config = dict(
    norm_position='res_post',
    head_dim=48,
    drop_path=0.1,
    learning_rate=0.002,
    max_grad_norm=0.5,
    weight_decay=0.1,
)
Rows from block 2, named by matrix and row number. Rows with one number belong to one attention dimension. Each number is 128 + 32 x the weight over its row's rms, rounded and kept within 0 to 255. All counts start at 0. Numbers have three digits each. After the name is the row's rms in percent of the matrix's.
# v: attention query, key and value (stacked) (model.blocks.2.attn.qkv.weight, 576x192, the v third), inputs 64-127
# proj: attention output (model.blocks.2.attn.proj.weight, 192x192, transposed), outputs 64-127
v.70 066:152167110147154147182134114135169146148195188111103099091104071145105164091147141085184144156103079144073151083165162147178190098173152143036177107137133123112111151119125175148111114103186175
v.71 050:130106098093127178167114144117117136111069188097117170090136141158142111101123175113101137088103146160098138116125125157131167174174092125126155085134162145130077165108155114117126093144126144
v.72 084:197162107113124107135138131119083133176124155086106152140130125151091120122072140134161106126116092143101184115109144103147122090171115130076178140217158160109149112065151114118129092149099172
v.73 058:214153126114163146163151101155143163149100172133124197109127079186129154160116086089152091156155095122142145076130126099150098132170097149093123120187139170134085116098144149096142064161163213
v.74 103:189123101115122138136110139159078129204173151109128160161113098165127157142108122130170131099122115128128163119134130081140121073098129151107121194182113138114123105034148123149136097147144131
v.75 078:089111133104110148140144106090189126064089118126120089102091150077118141111137125130120118152113129094148073115134085172092135139135124127165108080069144104118152114205131153129137147103123126
v.76 046:168176137095117099131103130082159117104080093087155116130115173118174075153098093110137106078116148167181159094092094145108079179102118118106086149098169150087136173116189087144089090164166146
v.77 078:050077124125122099125151115139193129084142120145120078112099167065166120109141145144088164133126169104143082120085076122102109107121112074149112145044116116144122153164083119112163158108118052
v.78 066:113133145135107123135173135113161143124117078139169114098106147077192142080172150123087147135107172098143087161093067130123132132077084094155076184058121085140158122132104118117167139157099069
v.79 042:201100156091084132109093098129106128104164099174171084153119111168143160058145159169150077075142145118119169102136092213159133099151185085157134132097180142126118094081183182138113096142151201
v.80 046:167119178100072141125091082116147151090102138106100077086093118065161136050089098128063170173090183119070101123127122143173180082095116101155134066168110099107113136171151076072102135116124160
v.81 043:115084080115128118124110137124076152168109080103083138151148107135094108090106107089101115119150064132168093106084064158072160151064141091087087157115139077126134088184104101167111114138108069
v.82 101:168142151115147134167148132095143120137113183139072142096122092131088122106122166094164098150103129145085154112185161185185209097221193148040176089182170169120073128114115178137126095123164197
v.83 096:102117145126095161139174134115161133088101106174127103086111174060106109113172156131101132132107130116133092104133111151079123176121166092153121086071110109158135120208128119116098129090137112
v.84 086:200134133125125119179104140082117145167116175137089162108165127117064121108100143114155136150120091125127186116137162166206149122181134122091183090182171164151096101095133182138113065148115217
v.85 112:112138189154103157155186120096156098070081131150101113092144150081098138103163138109107120154118147130127092121141124143140152192156143127130134051086133140132117127217108161099078160107099130
v.86 046:105140138138133162156168166183100079107109091104100120100160144096104076098168130127082128156121139142131089107096104091149139088132109169145116190084075147114108119128079112141141141172165071
v.87 045:121072109168095079156107127150152124130155104170156121171115155161081162128157106090167099163148124106091138164161117173141090091189097077135141148174150140116118125133158143161140157136163151
v.88 080:175150116139142151145147155094127134150147162158074149086110099121063158147122131103177125120098109132102167097176159138142199121237174116036145055167168164123069108143107159136090079134162199
v.89 064:198175142124158144158154134121077127145113139131154190095147113159083135158111109131134134161141108177163140132119153170136145184112110118113181092188146200102141128154166131141116120139117156
v.90 093:095112122126080125088114104175117106087130089153186099163133137155177110144161112153116132095140151133166108157099111108089078137028097125222067187088116106113173128113111071102136180138106069
v.91 056:147112144105147139159091091098074112095157132132159140113147143154118177128086137083162106092154097141094196097168138137117098107166116140105110103160190164091116104149106128172146122151105198
v.92 089:178115076121127106135077133172112163156176145084116173165133093201119115151107092141138139134158126149122169118126158123143087089143102172089132186175132142124151125057154096137133118152115138
v.93 049:073157175159144115077143183084152109147206159089123144116092158081166178158101133178191173172138112101099120090123104062130071146117105113056115144126121128160113104115122134136123134142137140
v.94 042:145114167163194151150079162079155080136110081169155199141173172106140103122171105172112140177150076142135111137130167107141160069164114174132193147172136082106126165079144189128138163090106126
v.95 140:096109123118102109066106149180127140127145086122195155147109128157207147142137106193135176085157121136146104144102131069087069123038104125159099217087114118096184144129150060146159134125130064
v.96 176:096127115124160138162095123164171126181147137083137132132136106127126136156154141117122127103139084155119179133146137084170142103095140170114125206162041132099151151046122124112165135163143142
v.97 131:145132127130137138145092143143150121169156094083123154128141140151116148135189139112121102116124099131145168115153131063159173097111135164118151195170046170119153181061128131117150127171120143
v.98 217:148063112126122085083124156150115143125157106146189123132078108148204152153114093194186194110148144101124122134136169086077084109096138096095122154060133126094154103134155109182130111111145063
v.99 139:112151125123140131163082128161162111151138138075138143131142127143114137136156150121112113108134104142113154127154127076179169092105135161132148172204060149099136175066111128125161136144144181
v.100 184:103182123116133157193122119124166116130128147086078151119189124104062118100160168098086085137103108160145142127142099165222204116129127152137138114212113132131144167123123129084149119136141208
v.101 121:144080144140148110069115149145088115133147128124183114148092144149200174211103109168200171127177120120078117124117170027049043139121098117086127181076106122119127107142116150176141135106118080
v.102 185:148057108117133080074118145147111134129161122155193117151069119136223161161092102187170175121158145118137129136138157091053086110107141081104136149064139120109139105131139112182121109118145063
v.103 118:113136145127134127155105138159171115181153124065116146129173137148115147121179129097098110107125096148141167124136143067160161124087120174133153186191064178100140173047111133113143141155110165
v.104 089:150137150144144144160086120146149121136147143122095173113154154148133125118183131080152131089116099118173201105153148079164165142117131149095192135185079181115146203080164109116151100118118148
v.105 091:203094154151139090104111139134140156132107123095122128124128142170181147216138155128177138108171104131129160070141186051088025124078129130103203154091083156100133117083144128146131103126112113
v.106 192:145125146145092148113184112095094135080088126151120114094112160113127108108109137122111120139110143110139072114114128187107128163141123099129128023093220130161093099224128139111080126097121125
v.107 200:110194129135125153177135119114146112126108134111077124127174126111038099091164156077077065145102107158134127127118102174192190126157118165146131122207118138150117161127107131072141144135120218
v.108 210:121123149156108147132180115088095124052087132153111128091130161108112099101121139125109131161104139112149087109107112201116137180150123122148118025115203122159097105222125143124080138107105134
v.109 045:109135102080165135085060104169072115165098100136141152172086158096173149140112165175144115168141147138072096119147173151131100169141109185118140104144123105089091103074102140115122144092094120
v.110 190:166084117128118107069139137126081133120122114168157121130062124139176140161096099165156175139155138091129105139128142113046072135141129069112119119042160131127107085154139119178101123099140052
v.111 060:078139107112114136100168141157076160148102100151169080144084105087162123178115106196115140129165169114121080146114148129084070153190107145144046183131124131131067065157065142112136181135113122
v.112 046:079136144171089109167124166156164084146157195150144121161089109095101087154145114096118182180159168175088075098102109194142137154128173137112077158088091144091123094092126185143167076154138083
v.113 056:093130149149147123130114137081131124144108144182165081113127121113158135136067144120134163154117176169115116133082086176132093092196141110163071149119149118125059062183061189115121158144163137
v.114 149:133084118127130099037133153122090123102127126147172118133082134120172136160094110175149158135158150102112088123094144095052050128128130090101104126047159110126095087155107151139106162102121050
v.115 174:128123113118153116131080124160155138185168123096125139149134107144136158151145114124133136109140096144115176136135136048129127091096126154115152215147047156102148167044138106142159116164148134
v.116 143:119161141123139143204121115131159122156146123086122146129161125140104138119186149087111112130127106161119170128155106102210173105114121183130129159197088152119132173100124112086151116149113185
v.117 058:105113119095104129158200115097122138165150078104071070126162130150113145022128149089117071117119189139123163170160070171163193078124128084116134141185139077110090087113103170124101144169155122
v.118 054:172162118124115117094114088156099098137123138146084152104135101164149160138172138093135148100081128133137180125207173105147160116142167149136163106150162130145115147160191156079098133139156128
v.119 135:113124128149121105105166121099084136110129133195128112107105123130155120140059113152142143152142186095126086128092143155087100153135137099133101074076201073153112073198134154145106121096140108
v.120 167:099161130125144142174094124138182117151143146070124142129171129119108134111168156098101115126128105160138160114146116097202185125102122166138144167205070157123157181091115107089143140170144174
v.121 050:106099124081128156209154140158128147100089079104149068115158151173071099142123129148145101105163091154104093156146057128122130105156148121141066098112084134177147153147058153116161095175110115
v.122 191:170099126121105096079148136118090138096120122188142126118072125143161121129075112165155165134138154096128098131113150148044094130149130078117133099043174131121121075155144144167097129095132056
v.123 091:075119103104123129110121114102074160104131158141125128117101141137142140142078076151146128137171161148109060148125116139092086160141131111116061104078169069154081054171099139162107133114157113
v.124 159:085154129128134141185099132139164107152136153073098148118155135139071121100167149092106094138101091164136156118129118128224171122129128167145134153231087144120139165098127127092138120143131210
v.125 064:118116132147180114056120111098139096118086126129174101139146162148140125198082111161164132148151095119110133127143190050080021129145130171048172130074129122126114114086112162103129114099127117
v.126 148:117166141131143162199116119147159123136125127074101140139178121134091119122167150104088108114123091133138148141149104120208176129118118173141144131215107132127155172110123110092162119140129216
v.127 042:097100159105155193114117164127145069119053119089089088156126092138136156165158089176071102078145124137108075108141107129098152126137148087129155180093154167107155095149164137110113111087079161
v.128 157:090185126118142157193137116122142107130105155084103127113172134113044116100161161099067065136113107142134139139118107164198164143143126173149128122221100131143121162105124143094133123127118223
v.129 096:193098125142134055079113140162117133159154095132174138129086118133178175197118110173170194105161144134134149130130169057083062114106126104122143214091112162074132145092178119177161134144119092
v.130 171:114134111111157137172085140143161128175163132073113131146162109135119132151161136122124102111121086160103166140144119072176141105106136167134145188197059149116146185048121105120165133178139160
v.131 169:110135125124158140159090142162157109171143121081114128152162106144132130130168130115113126123121092158123156130132137074175148118110136157116148202172051157110135159045131124119167120171125147
v.132 157:157119132151105116093170132105098130084112126178118111122094150110144126118076115126124138147143159100133102139119118194098109141153121109138113054066212099132101087201123138136102111082112082
v.133 120:103155144133100190177156109116105099069042158126072134121157164106074069099149160096068090136081108147124111124104077255188188170158123129144109042152151106176094109169116149106100138110115185
v.134 155:098184141122113173168148116105136101107081138106070123096158165106058088072138178077078079141079116141135128112123081235194177147177100144159129057163136121151112133146105156073113144141110188
v.135 052:089181134119195088167154182164144105078112163090152091141140109162169133112129106106089155118104079094139111133131119081104105142109171172170110165081128092115158074126037085132079138165134151
v.136 061:232102134140113181115102150146112175167136136089125150124134117099123171064182168087170152091077103125146208092157155096104184147099105140093161159129133186152135144110193121132147106123149158
v.137 184:139115095117143088117094142163134150193201111128152146166126092142178181162126107175166164082170115137105155135139162000114112065091156120106133220105090123087159133072129103153160121147160107
v.138 045:076150082166107081125147144134130074161132152105134160164118152159157124120059123150181094091091081080108154107157108152071066183106171154142155141123166070135132100136136179175124108172159122
v.139 161:117174121128146151214112120129163117157142128086090147136161123124085120081180158084091098124082116143148141124148121140215193133125135168130154121224103149124135174099141107104155117157137214
v.140 166:135116105120140099117091135178155147194213120111156127158127072156173168171113094157162165089154131143129183148150146021115103070101149119107139223121061136094169137078153093151164132153142099
v.141 195:099161131118142161179116113143161125149124135081091125127172135123086106122165145094081092131110117151113143130127099118214174122122125180140133149207102126135136179092112116093161141156123206
v.142 061:086150109118167088055156178156123097087151085152149072159101113121160103191136085131103116119144113161083132144095094055089105133155085179147124163117103079133091098100112122114108134134078062
v.143 046:129099140144145108133169138127104104092170187081093190096118131081122127117154116116163123082143173090127172184129178168132133161069118116171136062160134099088118193109136080089170061088096181
v.144 091:096126127084097114164113160089137110111106156146133173137092111091097153155135154096177117139129064139102172076154185173157134146172174081057148079116163138102115150160115188146126084098123120
v.145 062:144115155195130168058128098162060148165114138106124087168157124164111112227071129149184111131155125143143135095100119066121116117155120137116135172110136169151111087121076133191074110095155146
v.146 142:145128130156133144113167143098089107107111168146158099116132143145066132169087123110166144152150109118087121134146119189141106144209153122081140089139213146151058087123068155196066130120087176
v.147 092:101130119090117104176109111129183121105151105115103176147124134097138154015163114130088143131091136126188143117151139082155151120075137151138161141137069125108151148105213139071169110123105146
v.148 179:142159135154135136137161129106074108109086185137153101113150157134058118167089133117172130184128128096112129117154120171163123164198153123080128098153217144158063086127083149157060111143107202
v.149 070:131114123153130156087133146145056110129106151135135042129139156175097104212062116157153115156187147155111109118125131111088099110134163145059126153133191177104130092129107107162074128126130141
v.150 072:086096110156138172095125150103111123163097115110177086141110160164092113233094117124158143119177131101104135127100094132070091109176094097083104103086188138123090091118030143181108105147109130
v.151 091:143139116130127133134100096119167123149129055131102161110107127071152157055186135151079098125085148127144128159136145091152159101070111162174132165106063110121186136101195128065168115141154094
v.152 130:125114122115108116134178142107095109085085197152111136116109120120079150168120145098173134166131094125115153079182164194140131174194159117064144083136180142128081107146082168174074108126099166
v.153 056:167091154179182127109129150150063161143140169092150081094117109164125100151104108108169141115139141148141082154153121194133116126136166132108140145129161136159139148136034106186064109169162094
v.154 076:153151115079109128169121113145181107095106139150072163096148119097119174015179143127100096110115166109152145147137154128199212105148115142185140112142084085103150122121233135092165148118166111
v.155 084:154112149111142130159123120140181128135143074125088154130141121123155104062173110137050133112113174152173119124108126086162169117073079146185118184133077135119195166144191123087183120133114105
v.156 069:098111131087129083202080148114193153123143131111117170151099129046103141042191100104078118132128119135122148115175098111178154105082117102167137127136109106131179118116179108081163167134096126
v.157 092:146142109182156133096144156132092137132139136146152096110110112196109106204071136118198123131153117101114106137131089142080069117166124118096100103097158150158109099155033150204101105140136125
v.158 053:122145109095060116158095153141089122146115114093136144079130074075117169163166158127180156159133070156080175070128139107113179161186134097068152083098088080119151087134123124092167110100162112
v.159 060:123150108087103062189111126119174102141103144155094167131140128068157132045137125132129126153071106132146133112157180127142208118092155170189118109142113142137127184161255124105151110094132099
v.160 083:093106144179151151103129139122065133114150129089173037151099136198095101220107136135170140149142132101064123106111119166106101147180149117089123122126150155110114080131024145194069146169110148
v.161 072:122150132083081116141133103134184124149156138119058199122147100064116133045140167093092111145066120124132155145118168113118168114089109142157121125147073137108181126098179124062158120103139119
v.162 054:107161141074137135177148093167166124097130148132086156146103096139107154073133167109105093105141168129115122089177138163123152151093139130162170086127048070130133148150178111102185102111129115
v.163 133:134138142124101119146167150078085116090087194162118143110126137124071128152096131109172116175135090125107144086174136175146115172200167113057167088124198168142058115153115184149065094108098164
v.164 055:131163102185144162063097159101063114156095167107158093140095173176098099206104132122148156115157136116116132111120132140108105176125088104096075133152144159171149119099053131113112132099139121
v.165 047:187153150151130160122114137111067104148173097093113126169134133200126129186089101105197089142173148121163117138131125125086131138129086123140060148139197153119160145096104117128066149153171164
v.166 080:146146153125139161134107088172141146146121063146108099137171133114122108086152084147103126097130156155154091171113086089112115124085119157164076148148070094106144111103201081098154138117107134
v.167 077:112100131095128081200086136155176157107139092116072139104134141077119127046153159144078144112118157119175160122150119156174166107109121160155165113127088084130152151093147134072169122120144136
proj.70 094:101138123119187094135117139098225116089064139121173130144107134118125165136143200144117142163199083169151153141158181121120183178139133115085154120115126114056108148106127147237136199121102142
proj.71 042:177148165117093096152102182138085085145137137146134185133092098121091079102136108087137178163082097110081160077105157127150100142153134126111093124148189185115141104156133153131118053151105108
proj.72 086:108149081139075017173160166111076099127127123165146179158114072160098142133118156155181186136071046127120161083194149119131120123170085120101143116121164119093108139136158147115130079107137163
proj.73 062:113127078161077070156150197063135098122089118136161121165082091105095139117148138156142152150107069113174111119204142131145116171182096117123156134126123116081116129125164180129142116099121150
proj.74 104:115146076131092056162151146098033115150174123127121169145144060156121137100097111135148167136050094132120127084175125137146073071152080126150129149132173112146129109124172146069156069133179164
proj.75 086:131138161145185212122128090143201162109110116090112073122108197118157100149154143123090100136203177111109134154083092107130191165099151130118128114103111119110106115092073122171126188140084124
proj.76 037:136159132143162101147145104133172139119193084164066151144098105163073063154075105141113123108097135128110128117142084104137103087109060139069155065099114139140130125165179130142168127082133131
proj.77 097:154129154111141196091114089174133163159163134102100122091158138120159086145154091137094097123118221123115102144040086111108138116066174140170099137115105121154146118112114103137136140136122123
proj.78 065:182129118130068155121103113158100172152183146113069139094134151129142129137150045138156105069067211107126098128084074109121068107086155111150114151134116097173192111095144082048128066132165104
proj.79 036:115162160079127082107131120125077114147110096109159147123136071098167170171146143151118189165137118173092126090186167175116094109119124092098089137148113149139079154162130154103171091108117178
proj.80 035:095129143160125130094130145160059178105097111103079121089145117116157162111129063116112144122072159118050101117132165109170134130119129169176085117104166137142152186139184115129154073116126133
proj.81 039:090102116115158174095104103105121135166163134074145074135116142082121106149164092087152138135156124090098130190073079121136149094119101139108092108092155147145163154141107162080182139177098146
proj.82 106:121126123132199103127133134112201113098060121123150118155088106112125166155112186141149144161204082181134190137195194118141185204153117115083156107126111124084102122112139183224125177111106131
proj.83 101:150107174115157196099122107153194124113084131113136080108122200097154112164153142103085083137194184125140135178057125111104176165098159133131099119129109135115117138125062109178114172157077112
proj.84 105:133142121124131044139147154089137104100066133163168143158102099107089165135109178126150169160157058156152186104211196154156158158168078124088151117125123155085085125153165192171118146126097146
proj.85 095:157124156149179194103138099150233116088066141124144084098132178089122135159141142117090090156204155121123153156095115139133201222119151134092135118099106144115096138134073148202093195133071100
proj.86 043:165184158130195152091104107163121198171172149074070109093112152121134123136103098140149127097130157131106088181061103145106137116089169107140118105131142084120174104088077080103111107139171132
proj.87 033:128143067154191148131107083159165077116076148111131143085136109098139114109085165109098148190151077118156167099190167175095111107108111143139112100115105157086136098092119124110087166110115142
proj.88 095:138114127131202119123133119118240119111055143115164119147097139092127145155141187107131151178214063172152167112164199119145186186146120136082164124115120131081083137117134164213115210127106141
proj.89 065:124161117151074081159154168117056138099113140143121171106124108123109111081092152136165136112035073119120134105186110131126078112135100127137117066155153144120136116153161170070084082090119127
proj.90 108:149146150140093162105133124164069167175185139129075138118167126150134099108142063127120099101051179093097087140081054136116071070113130133195100142113155108208153140132124097059143066120168109
proj.91 054:144124147107087068157111182044153094106085088134158124170086073129086146122110151148118167137107040175137132066183145141119112130205110133108172131099143176120112120178150155116147137135130141
proj.92 113:119137096144091034158148168099049113164171134128147179142143055166115150099101128153152150109053095139117108106170136136142053086156102135125138123126174133124137131146191122077146084102177143
proj.93 043:028146172117193165150109100186220099154152133118099071156111181096129133130156158094092072178170074194114148142078124096149177167080164096145139159093136148142149102129094155135124149158125081
proj.94 033:106182111115135141135129079118166148087115097128108133094137151133166147058127196126094155102149080142120123142122115100109085174067147095104081122127172170152139164170051097177119161122091134
proj.95 142:119132114137073161122133146147031150167207134120096112114168126139132091106117074139118109084049175107099067133084087131129070050118132133202089157120143099174166140136130099027146092133182116
proj.96 138:153161057128104041155138133098087136158166133140153192159121062149103154123095140154190156136060099118146140088202164136171117080168092145087157115159150132128119134130207128123122081111162158
proj.97 134:141149081145088056139143143094104117126154117177156191121102077128109144136122148140179167134088092110170136070189169137151112114149093110088139111124169148108134141160197130155115109104172153
proj.98 180:096111136150092158117133150181046138173187120123102151126161125119149119106140081121110110060067118133111085129069059128119079070103144131206076150115120126166197144124134065031157078133178122
proj.99 149:166151093123117036157135126088125113137124136163155178143113079132095156137103151161180188138096095113152145087189185111145140128153104141074174105135167130089119115135205161155109107125138145
proj.100 199:169121115117164074132136102083194121099099129143165131122091116128121159154125169147170172164175123118151166109190204108135164162141108119048157105138138126070091124128154174223104165118109129
proj.101 135:101123140142089170118142149125049125157162142120075140124154127129131097097128077104085089083048119127113079143063042159121097076128121129209104139121144136192156128122115108033163085125162122
proj.102 180:084121128149095150111126154165031149160190139126099143136167112138153111097139080114114114071075133140110085138072068135114093073098141125201092137117122138184181147120125072035161072128171117
proj.103 116:145141098121120035161142136078107126145124117153152176142106091136103168124114161160195167132082089120144151080194178135130120113153095124084140110140171155113129139145205152162127115114152161
proj.104 095:150129088149102039157158124075111113106124098145159175113094083124128134116100154139179182137080080101145138084206180134141132117154068090079137099135159150117120132186216136163089093116149129
proj.105 094:139149144160084134134156141125038121133138136123075154132147129123103086095145107129139117125055102135153078106077070161142075102124070133188130064115190143182162144149137134028117052102159138
proj.106 152:117107190137151209091123130144197131072086120106117057113133223106134118139159145106062106145208157135121137170102119120110179196119147127129121147102090136125116127112044132171118184142076102
proj.107 195:170135128124172095143136097099210112098085118130171121126086133129107158156124184156163158184177131126154172117190208111129165183146121124057170111140139132069072126136129167219106172123087140
proj.108 162:117113166130175194102115117150210121076067129114120070117125201106150116146148151113074095158219159143113136174106112119110181197106151111132121133111090122113108119125040142187107191137054103
proj.109 042:043124096102090127154167088164085126151148152153110109168182092099103078068102120113099128146107106116133077113118102181094080097158102115159099180142117062131144100153078123057184141174140114
proj.110 187:094115134131103194117130139194066146161154126110090125120161143121164111096130086113091094079092143138095092153066039135104101088090138125189083140123115118173166146133112088043147096127153104
proj.111 047:080175119134114168110122138209133119147115125081109140167133148151157090132156105099128066082106142149093075135078117117144142119080163120187079187158115068148162130133130091061150089175160140
proj.112 033:130125080103156153128131174191080163136085192104123090149097127104101129073133129111149135165107100188070128124154138149182088174075219094121106181113105074169151116101139178104162130173069099
proj.113 043:108147131152108212114097136180131133118099181123086125097164163112170098126172112110113090151100105124112143114110066140121100114136128167123125151109052127110109125080057083124116109100141112
proj.114 180:088128129138099186124131144172071144151148136118083110125167137131138105096129085101095075102105138136095098152059039153130096099107145138209093156131118109184155135120091085045164106132137130
proj.115 143:137147095129077060140145150108051131158168140140135204134132063136114146121116125147184159112031086112141117076165131134146079063152090142128128097130176134137129132148218116093131054124193147
proj.116 169:172146118119139041151141125087159121125110123148159168125095118133103151144119145158181181156123088114158162098204196128133153150176104127076174102148158136082112133138184160193108133123118154
proj.117 040:132132148113167116100072108155125143101164174115170112108166168144142118167091153171204153166140103103138123057119208079113121095105169140069118161090100145042117088082130129166120081154086148
proj.118 039:187149157135181125117145093082155143137134125138122142074145150109127105165167191085146107142095100098084116090099075178170184168173166094168171116104103180169098114173096127152092117097136128
proj.119 129:107135149116149218103119123158136139119127152087087082117165159106154116130147101107081093127144152151102102174059078148129115139097180145181100159109076115142145128093059107081143144138111107
proj.120 154:153133104117136044146130129069144124119109113162172171131098115132087150154114152141174187161119111105167155097197209120158139151179091137070162120151149145090104135134178156190097128108124148
proj.121 035:125157102127156122127064143123095109087151081164085121184141169110104199180081162181189168144179185114087145118166191117111144150126102156119154128083103119083101136142104095088154146095165112
proj.122 192:100103138146105198092117142181100128145139130115077112113170144122170105102135093097079087090118151140094091163061052133104106102078158118187092153116112119182167138126091096047142108134139113
proj.123 108:076122167122156216118108113163163146144113149116103058150157181109128129126128105125080099128168161161110118185054100130125150136092185141170107166139082094115127145084039095103135168149103106
proj.124 158:165144112129158068151136118077173113101092116151173152128095127125102155158121171143169165175140096110151165103196210123153157149162120138060171109132148143082080130147155179203095137117121136
proj.125 053:036127142158100145140126125146114120121177155097093091142158122128130089080146148097084083118085138150147121178098015139159105111155078114193075136151145126161162128119102136078125136112123166
proj.126 181:171123115123145056147145117088163110113106116153177152127091121140104167155109163156184174161148111123160159089190208115144151153169105118051178099142152148075099126144170153207112129114129144
proj.127 033:151118102090068077109096108147119148146150182152119175093073118142088149146087078152138117144131192086135107116144110146121076137120093122125094189109104148170176091113101163144149150122101180
proj.128 179:168132122114166091146124096084216119103069134132172132136102140121106143149128171144162150183181115111143171124195197128142170183157111123058177114131126133068076123137128187215099174121087135
proj.129 151:125143116129068131143139155134012136172186134137091163124157126132123120085123105108129120089024103134119080102083077136120068060124109137174120107123142139175163143134159115028161058114174138
proj.130 149:147144074129126035170135128088102127148154142159156201141122069149101161130104138143180157129073100114149138082191164125155118104172101136077163103143177129111118131137209148145112096131152169
proj.131 137:154132079139119040153139131104102113133154133157157199141096064142114142139117130140174178129082088113164156077191186131160114095164086122101162111136169127111137141136206152148110091119150150
proj.132 139:091112183137143229104111127163165139122098132114107071102154179109149115128144125108067076128169175149112100180046083132106129151104173119160114156096107117144131122113046105109128163141109107
proj.133 164:148114136125182142130117105121251121097055116128154093141104154112131131158120175133118121165228151120147170151161169125118191190131137123079145144127104121090089115125077158226088213129071114
proj.134 168:140129123109180125122118095113232117076052128133166093130090137124132141153132177130122123169211134127152172146164182119136176193127140132061158122123114123081084123118104166225087206128082119
proj.135 037:113136135098151086165145164148096159148124078156091093171105084123141120140149093165062106158169158148099133180154090135139049119123063150122076207139130130149130108151090090125212169104133140
proj.136 051:167105130160126112122110162095224106119103134179133165108114079117113139100093138106129135143147105142193135116133162118141187136121074114122152043135193170109145119165174180191061106147117118
proj.137 154:121144100144080090140125154114026135182210145137115174129154090132126128112121100134145137075032105129123094110101100130133064043143114124173110118134162134158163140122195112053157043124202145
proj.138 036:102142097122132136102169153099206132148160095122086087153169123080073102134122165097073108164135113119148142093162077120174170124150161096178135180172132083133084119156138149112107197117153084
proj.139 199:159124123123144067138135111083168129117115114145168144121080120131115151153119170162182176159157118111147164104196211109136157154160102127054171106131154135072089119133163161203099137122120139
proj.140 145:130141098146070087149126149134014136184209130123120192134143086139115131095115094144148150076036104117136108100119103134138068039146093131155128129127161121156144142139192105052169060122189133
proj.141 191:154153125115158059154128115062165115100100127141167132132095115132094158158113159158159166165156115117159169111200216126146152150177097145058181119138138129077090113134145173206099154136107156
proj.142 043:017181135118116103113113142163122079096140073153169116155162139139085107154117074158091075113111110120131127165165115127158083088124076125147131146138110073105142123106167095100186128157187097
proj.143 037:190157101115156097125081097128107158076067086143116099162108095081179096174072107156187163158100127082157142076139162099144163215129092088136155134144109139176093106125168195123144132159112154
proj.144 135:104115143128213166125110072124252105112099123105119082121135160123138129167127181099083092147219131170129149174102122119111201157112161127118146140126068122089114119118059139206124203130092109
proj.145 051:096169100150211129152098061154215134153152148113110094165135097133082143166101117124152143135216129184106130113112100101167137114104115170136152103117068122060149143117065135175139179134123142
proj.146 134:133150115102185101132106119085212108114094115129170116139107118129089138157123171117142132186225112135127170153194186132140183168156128142046152137143104123086081098131124163232126220139100136
proj.147 083:125106135141092110122128150133049158137158130106116093109171157147140116102136076142135127077032113134113109125133080148102059103122095101154123124126140134201174144155178112003125083108156121
proj.148 164:155149118105186110150098125074214105118097122125146126151107128113085141164116171117135132190199097125124197137184173147143193154167114129046144111140118118081079096123121172234109213151096148
proj.149 046:167126133098175145179103073117214112122135097131124087119117131136112153136119148159080119160204141156112190168150118137118191102157100179103136159176117124104118114126089134198084199150138155
proj.150 061:143139096124217161134100066125175170118135159147125101145111126131126113139115163150098104174229113146125136149087147108166186155125131151096156116126056106069117097112062127194150156113108133
proj.151 106:138132145144044117123153153157034147112145119150091153103135131156159127116117104145134128070027147102143097091116095112126073096118110105183108101130164133183181149143169099030139040108135135
proj.152 157:122127123118197143125101097112255111107096138113128089138118150105125130157133183115099116163235106151132169146139142121131216176116162125077141134118093113079092112121064153240122218136088128
proj.153 040:181169126114155126176118119144186161171171100144170161089106119122062094164165104165109126199204115138119152092134180139122161100111205159122124153097135090074118095090118191162121125103094136
proj.154 064:148069167148056105081178193158069097130100119127099208116114145090187150085153106113141132099017126095163098095158119163095108129139179116116136105118161101187136140148205110092155080118149116
proj.155 094:123125139144046113122164178119015145131151121119106164101134109139133099102135087139162147108011150095146079097120103115130079126127071119156123097114186150184165146141197128020114052111158110
proj.156 048:104108155109075131106188187160052115107126108129143116143108166110158151095110076093149152065064169138136144111096131120124091139066111104174092085120120161181164156127169093059142063105123124
proj.157 077:130150104138202143142110097135207135142132148128129093148108115125102123179142156117120097164233131126106149156129152097141177154146167145122126124151065124065081105109061161205150190150126119
proj.158 092:086112161114210161109104050138234130112130123112103092116116158102138131179125159097081102129219119161141137179093127117133204161103178118116137145130064117080124146121070135209120192132119105
proj.159 049:158152151132068081108183152135063094134133145163120162138151151140150091077163101114151173088066129112166082109200138132105117132152053096116118124096148147173141160184178125044114082111146150
proj.160 081:133146114118217156142093094117204142142128128113128131167129115130127124181124147110111098165245160143130180166083145114166172139143164129104112162145080127086081129075081158194128181123094128
proj.161 043:140094100164080111067163153137091105147130171126122167110159096126162112139106156120155124068073138122097103115155145150120098135068138116136152098075152126178165111099150081027114082130161112
proj.162 035:179163086108066146092111099101123113087131185181158130089129126161170117112163144136164120090126078096151168120159082102082074147098125119129167158141148103148117114166179082067166095141171109
proj.163 132:132141139121210148135113082098249105108078122115136088146118140109124130151143170118098118158227110151134177148141142120124207180146153144085127124114109118076082105132072166228114222137083130
proj.164 040:138116089083167094128098136115147092132135108085104108115132144168075100177144121100127129190193103113166161168088122112176148067192127141125153091117100112071129125108055170140152171153126179
proj.165 040:150187154156162081169109127112162101131165104163162164121079135134132121161114117097109120157133103156163169163179177170140168125168139179130175158109093119066076145123103124206112172160115187
proj.166 128:139141122145048090147146177126000152140162134148115161130144107141133138102132090139161142113010122106139105092134123122125060087149076130141115111141199148169154134155185111034140052119156126
proj.167 056:118081179135135147073107086137086168121128140118080174105139180152181168101142092113152104063047129158132102141121087146067081124117177110175120100121123119148185166120190081086131051147170101